From a checkpoint of a small image embedding model.
Model: 1.37M parameters, 64-pixel images, arch repvgg, norm batchnorm, activation leaky_relu, depths [2, 2, 2, 2], widths [64, 96, 144, 208].
Training: soap at rate 0.0039, 18300 steps, batches of 256, held-out accuracy 78%.
Data: trained on Sentinel-2 satellite tiles (TerraMesh), 72500 training examples.
Rows from block 2 of a small image embedding model, named by matrix and row number. Rows with one number belong to one channel. Each number is 128 + 32 x the weight over its row's rms, rounded and kept within 0 to 255. All counts start at 0. Numbers have three digits each.
After each channel's rows are labels from the 100 images, of 14848, where the channel reaches its highest value: "patch colour" is the nearest of a few named colours to the mean colour under the peak; "peak on" is the class under the peak. Only what is clearly more common there than usual is listed. The data: Sentinel-2 satellite tiles (TerraMesh). In brackets: how many of the 100, against the usual share in percent.
# c3: 3x3 conv, stride 2 (model.blocks.2.c3.weight, 96x64x3x3, each kernel summed), inputs 0-63
# c1: pointwise conv, stride 2 (model.blocks.2.c1.weight, 96x64x1x1), inputs 0-63

c3.2:150129114117097145139200058143105150103125221107159097168106070115081105182100120116198117131172105141096137130123154122125146107087082166108160137103126087123089181101133128174113117139116159
c1.2:100086119118112130163212053173109127100072208076180131124150064129076129156092123120173108138134130104122156130094145123140155130083071190099151104130125127101114157107108117143122113131116138
patch colour: pink (31 vs 9.3)
peak on: snow or ice (69 vs 13.9)

c3.30:133080130157190116122151150120104187136098104067159091176128102119176111164131083125147180135122111097153145108202131096083078159110063154095087179152127115089084120117130132131113155179129122
c1.30:117079141124202112089160140115090155121105175090146116180101108102161096148081079161139197133132112087129108116176110110080075182125090144096100179167072138096113146107112121122161142134089116
patch colour: red (26 vs 0.3)
peak on: rangeland (50 vs 22.5)

c3.13:103170124136097149078137110106134196117150182079155127106104165130123112137160095173141075077114103181083134133070160132135186107167091131080126178159125096110124157119163174149137130056133106
c1.13:128161108141116150078125129103110214116125156103173152096092205138132094160161081161175077080126126173097191129077136169132162104127143132113142184126115100127123158148154144139134133062104156
patch colour: white (49 vs 4.1); pink (35 vs 9.3)
peak on: snow or ice (58 vs 13.9); clouds (29 vs 2.7)

c3.66:119125104105107125127119151121106081089128150162167078120077070097091141119102112105138159118154143129048124103129079126126172120123147104139113101170130149135096095133100255143098117148140064
c1.66:125120115091113130141109144142092102105103118163190082137097108072109161128128102112114140103097157109037138079139102128150173115074124068101107088166127142159108124159130238119117127165145100
patch colour: grey (67 vs 26.5)
peak on: snow or ice (75 vs 13.9)

c3.61:125119150116124064072123173158131165132120131095095133220157095124109139141137113079157119072110133126113138098124162142098098102066072124106145096075159137116122147055175188157140084112117136
c1.61:097122101138123080099160158180159135094116130156079134174172087091085096112114100100155137064112102088115178117106108176081098113077080186120147129093081153133129128078107124156143096077105099
patch colour: pink (36 vs 9.3)
peak on: snow or ice (83 vs 13.9)

c3.67:100145161098159121122172142134131125137137125054108141080130144102089152149078135044148091107130154083160170134160102081106122142078155118204164127101106095122122166190079079136141128129173117
c1.67:142128145126157144101091128143134109228088126083186145093141141112095126136108151116095078075160146090159166130134130116123081087131131136132137082111146092105144082171136082103164145113026111
patch colour: grey (78 vs 26.5)
peak on: snow or ice (40 vs 13.9); built area (34 vs 5.3)

c3.94:145162114150089072115149080119164127137118139079185097117122158123155107173108120139145137147149146122117154108164122154132141139072094073044102152136115180178130130171148044114181147081167121
c1.94:155148096142102080096121066131136106130103139092180085115120133124159126153097121162205161134127132099133172097168131172155124135104095101068088148126135135178135093162147042108198165100140103
patch colour: orange (28 vs 3.5); red (25 vs 0.3)
peak on: crops (37 vs 17.2)

c3.9:134134151169164162075149116073074115148101101077117083092090193081110136113090144119156132132109119122133107108171083117143045102066114166128116103183166105111099087112088125141138113083134103
c1.9:130136124146161133090124057107117112124153115083083067068083147054111098093085163085121114124115103127129128091143077123131076084068089109141126125126121085104108119128097076142099086101151070
patch colour: white (27 vs 4.1)
peak on: snow or ice (50 vs 13.9)

c3.17:085135100106120197113087152105113127106112145076081139089118147129176177133190080124126144157101128162120060095138082110123080129099137114082111135156147094087148097137102064063138145135140071
c1.17:118144096153140165136092139129080117120150137080056104085119111097138147142115122094136159152089172154128049058145149121120119124126105084054147117102140091094156125142151040114113151153077092
patch colour: cyan (39 vs 0.2)
peak on: water (33 vs 10.9)

c3.69:089125128118132179116111157165124092142109153099117114205100119149108109133119098134169141096126073133080117123106138143143102123071111111224137129113156138143129155060123118233072089133130114
c1.69:233161109171124085126088141165099143128153109133122096139099122102122101151127122099099135165123131157144077135130045100162101104102150081164198134148096084140137157131199124069106120120127132
patch colour: grey (69 vs 26.5)
peak on: snow or ice (83 vs 13.9)

c3.43:161133169092140131102161083204129076158125177126100088172098124081177123050055071133129128137121122150077105109124094131145107111090194137099127151150137105115173154098107130146144113152153140
c1.43:179144162111136084129169104193132120142161144157111155140133127100211145078028066126121123113156135155099097108107108138153104112109185134092138128144195112092143139082136144138104115155167159
patch colour: grey (63 vs 26.5)
peak on: snow or ice (36 vs 13.9)