config.yaml
dataset: "Sentinel-2 satellite tiles (TerraMesh)"
init: "xavier_uniform"
lr: 0.0039
batch_size: 256
lr_schedule: "cosine"
weight_decay: 0.02
Rows from block 4 of a small image embedding model, named by matrix and row number. Rows with one number belong to one channel. Each number is 128 + 24 x the weight over its row's rms, rounded and kept within 0 to 255. All counts start at 0. Numbers have three digits each.
After each channel's rows are labels from the 100 images, of 14848, where the channel reaches its highest value: "lies over" is the class under the peak. Only what is clearly more common there than usual is listed. The data: Sentinel-2 satellite tiles (TerraMesh). In brackets: how many of the 100, against the usual share in percent.
# c3: 3x3 conv, stride 2 (model.blocks.4.c3.weight, 144x96x3x3, each kernel summed), inputs 0-95
# c1: pointwise conv, stride 2 (model.blocks.4.c1.weight, 144x96x1x1), inputs 0-95

c3.20:120147139125157125157170122157151115124117114142143120200120124151080148162137112077129152142137160120118128066140129084111122166117139138159142125158128139121146150152152133122159100142158131122104133130092148098106131127158150121062132119089116118120125147161150113142107108137117170080
c1.20:109147141111170119144139101131157130142115127137139119183116123152079144163119104103125163143148163109118134093135136100111150157111138126149151121169126139120136145162166121146142100132121133116113116113086119096109142112155145118040136122097132129154109126184126124143096111151138162064
lies over: water (44 vs 10.8); crops (37 vs 17.5)

c3.10:135120125132107112114137133126103134135142093112097130171125095134072162168162075120133111087148126112117146092155156071132151170106129142136125117173115171134149139148148141162138127132145119104106123133108110110098165091137142139112139123103106122105138122152111181124172126111177167141
c1.10:150122154122123113107135151102113136152133102091106136169123109105117173160158088121176096104148141115127144082141144090081170154124134126128119105145114153122127144148110129175145133107122123119104111127116138104091169092140154127121146133104120113091106116150119165110180091121190148124
lies over: water (33 vs 10.8)

c3.112:118180144146159114180180136139125129116129124092108105138115152126095115130150148079104157134124125119152140081112110091133142148098117130162135110166150131155132142126153121083146121133099117127089097130060122124101095146155144133116131106060144096133102132130122108172137137139107142123
c1.112:118172107158132101149143121129114129121099101070081138136118160131109140109169128082088163134107128106140137088100107090120153160099122120167125130160150142144118145128144124069127135124092098120106093114083101121113083133136143131136117129082160109125085113141129119152126137134094146102
lies over: crops (88 vs 17.5)

c3.4:125118140152139178109113157123136109155163124181124115144185132173141144153156138132054143129112116128136149128169143114097170164099151129102115140146195139099143173156122095158124106152133109134126110125120157132132148102132109131119143110130122119109115079108127144094144128099116110121
c1.4:082147153164135176118120179146147110170120121161128119123159155185155141165148167131073135113108128138114139117154168128092159141160155120113114124115166120111128171161104110184139129117134131120137132106129140156148153112122119110108137117130105106117109075111121153088137103134126129099
lies over: water (63 vs 10.8)

c3.13:132182077106170134174139121149097124167100142077117128142122131084137129147103104113109168141106144123119137100123130135102119213181140139157115133090128131133117122103136140098136123172136136109131136137111181144129146127116153150118124130105135140135129147108098108170104130154089133134
c1.13:114158099096171159170139121144110123194103160074120145148124124077131126139134110129109161148107142101101160127118138134105116170197142121170109146086139129123123105096116131098144103164151147126133131158109166161133146130105145128112124142102136136111113139115106112170108136140105120100
lies over: crops (61 vs 17.5)

c3.58:117152126115113117143115141125132139117124105142107129137124139111054150139131103099104112135120108115116086099139143051136117125149128140106139102113119118128107102158120130150132109150150052153158138096143143132056140097121093141124068109144124099135148156145160125167149116141144137138
c1.58:129149137114109117144114134115122146113134116161100154119126124097056139125135096105108112143109110109102081110125124055133119112166122156104143106117131108118114107167129123153119109160122060131154132099141138114073140086133099150143062113136130085141135150141146125164148136133132112129
lies over: snow or ice (60 vs 14)

c3.44:150180156104166125168155119137105136128111167123128117099105112110141115129124148134088153135098146107116183128124129144113137171146131160137118172148120108153136122108167122121152133152140120074123109170120147136116115137146170147149155123119109179095136173119087127196101145116119124112
c1.44:137170158126152128167124123156149129126116141148146128120133117129163102128148172128077132159129143121127175125117138130109137153163138183143157176098129128143124101134156114132155157128127141068129109179141169122109111151137165125129161114127113151085134147140108126173073145086107142128
lies over: water (43 vs 10.8)

c3.123:132103118119091107091102132133134151121129115142134164165122136157089110082151103118117144114139117128138087117154086086147132127108108122065151142137162130104147144132120166134135133140116094134139146104160118154093118131126098105123096103142144112091098147221138124094135131160120120152
c1.123:127115098120097090098105131135146168129113103143140144147112123134101103110142065112098142108156112115147097115145100094140146128113095115074158148133187108106146123105116165118138116133118105113134146102151128147114111138132099130111096112147149102096103160218100121106130130153116130112
lies over: snow or ice (37 vs 14)

c3.76:138126133145101124115169125151101163098164133098112088127117104179121155153133144130140092152104143147111096119131125136131099105126142160139128113146132176112118142120087168145142127167190136078156106160147150137146108144104160094149146124144131118127119153166082067136129116137124118101
c1.76:149124150142109110120156153149107152098184133113120083134136095187116146150130139132174104155114155120132113114147122117151102096131150172155122106129128168093113142125083165172162138148166139097152112133141160141135128142124171112171146139131122108116107145135113075139116107139158102107
lies over: snow or ice (35 vs 14)

c3.63:099154103118129123167129132136090099137108161118078116068110115118137110156096140116117141139125090136141150152120128131127152178185137158107089111137064090147120129131111154131106157148131149139111123127101150117140146140134120160148163165107140091139113152146147127155139079138133152173
c1.63:098149130123107136149106130142093098145072148120092096072115123101131098170095150118120126130123093125115151131106106132109156126155139143106105121133069078111127147117118139123110189118110140110113095133113128116130165134117116113126150123102128092120121152102131117133150068149093152187
lies over: snow or ice (61 vs 14)

c3.48:159103161168148115113174127166129126100087157121092119159141129093149092120110176140126149131134091118102096163149122158105148132116166150142175170131124136148138150154170158158120151121122140112133133163128110140151134127093111152135123151142120132108152162110108161136151137076146081130
c1.48:131114178147134122112179145167139131119079131124114137180126130103155126122108198140137139129136104117126110168145119150110140122132144171132173172117152132152120117147141159160110139133120126111121151154144136131165134153104117180148139160150122132134152191139107148132155129081160093123
lies over: snow or ice (54 vs 14)