A small image embedding model, trained from scratch.
Model: 1.37M parameters, 64-pixel images, norm batchnorm, depths [2, 2, 2, 2].
Data: trained on Sentinel-2 satellite tiles (TerraMesh), 64.6 epochs.
Rows from block 5 of a small image embedding model, named by matrix and row number. Rows with one number belong to one channel. Each number is 50 + 15 x the weight over its row's rms, rounded and kept within 0 to 99. All counts start at 0.
After each channel's rows are labels from the 100 images, of 14848, where the channel reaches its highest value: "responds to" is what is common among them. Only what is clearly more common there than usual is listed. The data: Sentinel-2 satellite tiles (TerraMesh).
# c3: 3x3 conv (model.blocks.5.c3.weight, 144x144x3x3, each kernel summed), inputs 72-143
# c1: pointwise conv (model.blocks.5.c1.weight, 144x144x1x1), inputs 72-143

c3.112:39 54 31 45 37 49 56 40 75 49 55 30 48 32 37 37 39 45 63 65 62 43 65 38 41 49 53 86 40 39 72 64 79 58 33 36 52 64 56 54 76 39 67 45 32 39 66 59 34 60 45 72 69 50 24 16 57 60 56 38 63 37 51 50 52 39 88 53 44 65 42 40
c1.112:51 44 27 67 32 26 34 26 82 53 64 29 38 51 24 43 53 39 57 52 46 36 66 51 54 32 57 87 36 37 72 53 75 35 31 35 66 63 58 16 32 39 69 42 50 55 50 76 45 58 48 68 60 45 34 23 61 56 49 42 36 16 72 50 76 33 72 58 30 46 52 53
responds to: crops; main land cover: crops

c3.17:37 54 35 39 51 68 52 55 56 41 58 46 26 48 46 35 53 36 55 68 48 28 34 41 55 74 66 76 34 33 29 49 74 44 77 52 47 46 15 24 55 43 58 51 45 60 32 45 78 49 53 37 42 41 31 83 36 83 29 41 40 68 54 32 64 40 44 47 49 20 43 61
c1.17:48 62 48 30 67 50 35 43 52 39 69 29 30 57 35 42 44 41 55 57 27 35 50 45 52 65 53 61 31 42 22 50 62 38 55 50 60 48 30 10 52 23 68 54 37 72 13 50 77 57 43 28 44 33 38 83 40 75 18 34 32 60 61 29 65 46 43 46 40 34 41 51
responds to: water; bare ground; main land cover: water; flooded vegetation

c3.80:62 33 31 39 60 22 32 42 77 70 42 50 70 35 52 49 64 32 78 60 35 20 37 54 30 41 55 57 51 70 44 39 60 42 27 73 48 71 59 43 59 39 35 41 43 40 39 36 40 50 60 48 45 31 34 22 42 30 73 62 34 27 66 36 31 58 48 62 32 63 33 60
c1.80:58 44 25 52 45 30 49 24 38 70 34 50 59 21 55 38 60 29 72 61 31 24 40 41 29 31 58 61 57 73 56 35 67 50 28 78 38 49 83 40 55 38 46 54 42 33 79 52 20 35 44 67 56 17 36 24 50 31 66 72 35 50 45 21 40 39 65 59 37 55 46 64
responds to: main land cover: crops

c3.69:28 59 49 60 51 97 54 29 65 44 39 49 82 38 72 65 51 62 72 42 86 32 78 48 13 29 59 52 42 58 52 70 44 64 29 75 29 48 56 49 47 40 43 45 65 70 56 52 27 31 42 64 33 39 54 40 53 45 47 68 39 40 40 25 62 65 48 40 44 50 53 39
c1.69:30 60 44 45 54 69 42 24 64 44 53 37 91 73 57 86 66 62 50 46 69 33 65 48 25 66 68 46 43 56 44 66 46 62 40 67 40 37 52 54 33 55 40 43 83 93 44 56 39 28 71 54 57 34 54 40 52 35 37 55 19 35 44 43 85 74 46 49 44 35 54 57
responds to: water

c3.115:71 53 66 34 57 52 56 41 31 50 49 99 35 49 67 55 40 62 51 45 64 64 49 45 69 59 56 37 67 45 53 65 66 32 35 49 36 49 68 79 64 45 41 72 44 37 61 76 62 56 53 29 80 66 62 28 60 39 42 59 60 59 49 48 50 56 86 44 58 88 59 56
c1.115:73 60 55 28 56 51 70 46 53 73 52 80 43 40 72 61 37 54 60 57 61 64 46 55 53 60 52 53 78 50 43 45 73 45 34 60 25 65 82 81 59 49 46 07 46 30 64 75 49 38 48 28 71 63 61 39 74 48 53 57 61 74 65 48 45 61 73 61 58 81 44 63
responds to: crops; main land cover: crops

c3.58:44 77 81 37 56 58 53 62 77 31 70 57 35 49 44 41 35 78 75 64 76 87 30 68 50 46 41 39 60 44 49 52 59 42 41 36 41 82 43 54 55 30 46 66 34 30 63 60 51 52 61 43 63 51 57 53 44 48 67 40 77 47 38 72 53 46 56 47 45 67 40 43
c1.58:55 74 84 27 70 47 58 53 68 66 71 64 40 46 48 38 36 85 72 70 83 65 35 65 47 41 57 52 71 38 37 57 59 43 72 46 53 64 44 49 62 31 43 68 36 33 52 59 50 58 77 52 64 67 64 56 42 50 77 35 69 49 49 67 41 36 54 42 73 71 36 28
responds to: snow or ice; main land cover: snow or ice

c3.15:60 44 48 61 42 58 53 39 53 55 53 47 55 53 36 51 99 43 37 62 46 41 44 64 18 32 62 38 72 58 61 29 42 48 47 36 44 48 28 38 40 40 57 45 47 55 49 29 43 31 40 26 24 48 69 78 51 20 69 54 13 39 48 61 44 46 22 51 22 28 69 37
c1.15:57 50 32 71 35 51 38 27 56 54 80 49 56 44 39 54 99 54 29 72 40 44 39 63 35 39 55 31 52 62 85 34 31 34 56 42 65 62 09 39 48 42 58 37 63 53 70 56 53 39 46 29 34 31 47 69 32 26 56 56 19 28 38 70 40 45 43 42 31 66 60 46
responds to: water; flooded vegetation

c3.2:63 48 49 47 29 22 35 34 47 41 48 38 21 69 41 36 49 37 55 75 35 39 50 50 37 73 38 47 50 49 67 57 45 33 42 38 61 45 16 17 62 66 48 58 54 50 37 39 55 75 53 48 05 27 77 23 44 41 56 56 46 41 51 49 35 34 39 26 57 35 69 32
c1.2:54 43 47 60 18 36 30 34 55 51 46 30 36 43 31 35 53 38 39 56 40 48 32 48 38 56 32 43 53 31 85 63 37 52 40 49 62 48 41 40 67 68 32 51 56 50 35 58 61 71 59 46 44 34 65 40 37 40 55 77 48 32 47 44 60 43 45 36 40 35 51 53
responds to: main land cover: crops

c3.86:45 82 52 50 76 55 76 71 61 43 66 54 46 25 84 44 57 60 61 58 59 44 28 47 25 31 47 35 13 33 52 45 37 58 53 62 32 69 48 49 45 46 59 41 36 30 52 42 56 47 40 49 56 50 56 53 53 52 63 44 68 62 39 49 56 47 51 51 58 63 38 66
c1.86:57 78 60 42 71 37 73 64 64 48 62 54 55 38 57 41 52 69 57 67 57 48 34 50 26 32 59 35 28 39 42 45 33 49 56 55 34 79 47 41 35 44 51 38 36 43 53 47 55 54 48 61 39 58 71 48 58 44 75 29 56 65 30 41 55 35 46 33 65 64 44 65
responds to: snow or ice; main land cover: snow or ice