config.toml
arch = "repvgg"
model = "image embedding model"
dataset = "Sentinel-2 satellite tiles (TerraMesh)"
train_examples = 72500
image_size = 64
crop_scale_min = 0.7
horizontal_flip = true
targets = ["main land cover"]
num_classes = 9
embedding_dim = 192
norm = "batchnorm"
activation = "leaky_relu"
depths = [2, 2, 2, 2]
kernel_size = 3
stem = "single"
widths = [64, 96, 144, 208]
am_softmax_margin = 0.3
am_softmax_scale = 16
init = "xavier_uniform"
optimizer = "soap"
beta2 = 0.99
lr = 0.0039
beta1 = 0.95
shampoo_beta = 0.99
eps = 1e-08
precondition_frequency = 20
max_precond_dim = 512
merge_dims = false
one_sided = true
adamw_lr_other_params = 0.0021
grad_clip = 5.0
steps = 18300
batch_size = 256
epochs = 64.6
lr_schedule = "cosine"
final_lr_fraction = 0
warmup_steps = 1830
weight_decay = 0.02
adamw_weight_decay_other_params = 0.01
Rows from block 5, named by matrix and row number. Each number is 128 + 32 x the weight over its row's rms, rounded and kept within 0 to 255. All counts start at 0. Numbers have three digits each. After the name is the row's rms in percent of the matrix's.
# c3: 3x3 conv (model.blocks.5.c3.weight, 144x144x3x3), inputs 60-71, a 3x3 kernel for each
c3.100 100:211111095180119086121073113085082114142181165095125085123111106129117093074111114151198146105120152167130135114142146086109151152113133131116131098115088129152157126132157164115109099139152091095156101085187166122070142141115096148122145123160160178091139109095153156117132116095123111114130162112157135168124135087144077074
c3.101 103:113118180112130161157137120139152135147115095113110122124181147155121125119173125105151135122095104156088114139176136143091077107122117082077075149106141167244100124157111137125096161133079165131155173093130097121100134183170129144115098110116146095125129115115111141087167135125113189115143065198100143127128177121133095143
c3.102 088:132143108158108088117080149182135088128082182177179149086088076096124096146142151196167161203125183109093089125083096124107141127158097129142094118113079144083145120119090106149149099103073188172078166119190129138138156110136136113171147160174152126121126125089056124100104123128136121194083155082104114079134147134121142119
c3.103 109:089175099107132103148073157145138082123167137135168074119112157158105103080104096114196108120142106091106156182124112135066096136136135115087181131127133178144148093105170083109121138189136136189138092210204135101084132183097182106065150112162132151179124102062210102100073093090122145124134146114189129063118080145138113130
c3.104 086:129123222170115138179145132029153115150167174161145103145223150137096106132142113087090110093135088113145093152128163167134156135118092103105113173174170139144100121098134082104104120131092138151144143144161116102128132095108096103148093132167147153116139145111116184086153172089127143057103105134193175107203106141120087076
c3.105 103:122082145134138110160148117093140178156096144112131141133103142100174109074082119143141188137072095100119147188124158086129121100138137150062037180117064195207086170141103082139163121100150114108162138138090134141103149158197081109149080116162090113078152145106167143089138139127124098159099101107143123130110100118117163050
c3.106 089:139196070121106172163173120140136122109087169104157102167246146116158206099102086130072117113156148068129175108074080102106124130115100141156085131069133127149140124128171146093136037142095148143093120103121156155152170148107136146132159127116133114116079096131176117143104103100114081107149146165118142215095135094121157124
c3.107 107:175140110109056119086167135119075121153179110212144092143182099119093150124146120107137118133145097136159163165108118140125110104139137108149088143116107150079131108112067125169075149088146136093130163132122188169095078221111169098119094155095071102152149128138171132090126140108144106078183097112094147098142040191127077191
c3.108 090:102147114115143108087125114140125107159123089108149142113066126162159102137120102084096144137164170101184168102141136159127132121127152105117177156138138173146146238115174160133137088158168094177138167081159110099128076160117089118122111112099118105139135122178082113133125132128151086170072121144142160174123106141143164126
c3.109 100:098172132104083170093112153141128155163137157184064142111115070119098228083126108094113147135130123133132094125187125125112118119087128134132100133127166138090134172155102170093095108160084121071204212094078113116105122093126105161178174143143157095096114131102155191094082142131094121150167190166052119086125122164103168162
c3.110 109:143162098116101158137120111128109131056093116084113115143141156140125105154081100142124134145102107099159124152192170122091160082058134142119168145120083168113161175133096181101144119128127184089081074133189105155109114123125106107103129093086101159094156106122130169151145165110143115139099134078146144128135097140151118099
c3.111 096:156116138082159153131152103182183145184116100060166141131076137100112144053128086097127179145077145172160139124114102084120082136150109131106132099119122158165138114071110071140135136130099139205117120141145118105117165129117069122144140148202138182146162112097098100161158138074170133183160056181140136139118085109098150121
c3.112 093:146067105105101145181133147143115201065136143128155107108128106094150139148126138211168185129072124165180157164140155131082212132171115121115147177117105147149191088051097169112090150156163122182157198138093131119100127056163099130188142155174126104157150103102125087148147119109096139084121103131118101155157112147085081142
c3.113 118:116099116142109139097146160112109138119111173104118135145128096154112106137141135105145142079158137158093122154092092202121141129104094107117131124122146120141137162155112164106137199081149187109095092104183124131141108073131116130103119176155094132129134127087151119131067121196044112197084140180115119133143128160122136134
c3.114 094:144131118095126108141172161128130172157097166189162099122104127110124090119148127143139148158132182102095151148141162151133077097108153129105099122122089206194157124145125106140128172119147144160150077111182125100147116180122167134174074160114092135131150154099108162149172165187117142179117145100108119137093123122131113080
c3.115 093:097110118148134089135141100096161065124150089091097076175108182088130129116170123144152163145142171088087189134104122152126189159152104109125132111143123161106092091115216143161165148160158101103079157157100136114155106161083122132136108119107121098150167118110119104130099172186160126130100094113120098107132120170116167178
c3.116 096:126193136126144134163189113183099107090132151092106158128161189075095126128147146173137136108123152115128147122129138116112142166131116124135114144128095119110121089117087120148121103079158183104119110139123132121105133097127083153178110140171134114100125118087168113099126141140148120175114119133146137154145161135150128152
c3.117 094:124126136092140120118109128125136148130102163122154112158156117113115132082116106121052139094135139092133160101031090150151122075136177133143174112108159081140147163115155131110093126102071094127141056146115157135093076093127150148143119143146049090136121135062116125113159149109092112144173122187119118116113110113118145167
c3.118 095:157123131116099182078134094117102129125141128139150076161141108101103079142117121130114144139092118078158111119136164114124101115084069142101140149126118091091115111069076078118061108177182134124185168114140165084115107121069105136105062131130119102106139089097125142178136118143070105124150126115133088109102181113152073171
c3.119 117:120110181096115198104153103160125130092178088180074148144137137132135163153085140177123112059147163086119160068162156065163213116119145126148091133150151089124135175138071140112089173133108175102140106158104125078087132046140107108128135180139203101063112147112182142130121119099145135123128149147119133092131143148106158203
c3.120 098:108128121108131119143127089099130160106071099136075127091095108101166182059104148115133115123131153152088155095163101079147133138134118152112136109136111115086158089119138201159145083175107141189137131142170098144096174108146121138108094103143055141143128091094142150133144137114214112148174180151095108124132141095084126133
c3.121 093:096147109115104087071121164162106117110112092119119111126110146148139078183154104145099105136110097182172059156118125174147127191131126149144071122160088133112123056066131095102144095083176135129114061116101126090128151108096170083113156108071109085130060150098089154178101166175152185249133160136152123075109167134155132170
c3.122 103:185155172177126170084122119177078095146132073110130136133103139140101115133170101171172123127185036097096101154167123167170070158101095110079116141133116182202118078095084079143124154183125112096118141159094132155109123137154160141141136125084153123126169111175114154158128125115125153154124126182207132161082113156113172126
c3.123 106:071166113096127122116122118076200165121124108079097118148169125123126126174105094072146119129164091161115157105165232135093158075106073141130122111141126112107129152108125135112131082111106119115151096103130123119161144154167129131148159165081138112181153106098085094136137111097100149097145113186119081129118118107121164168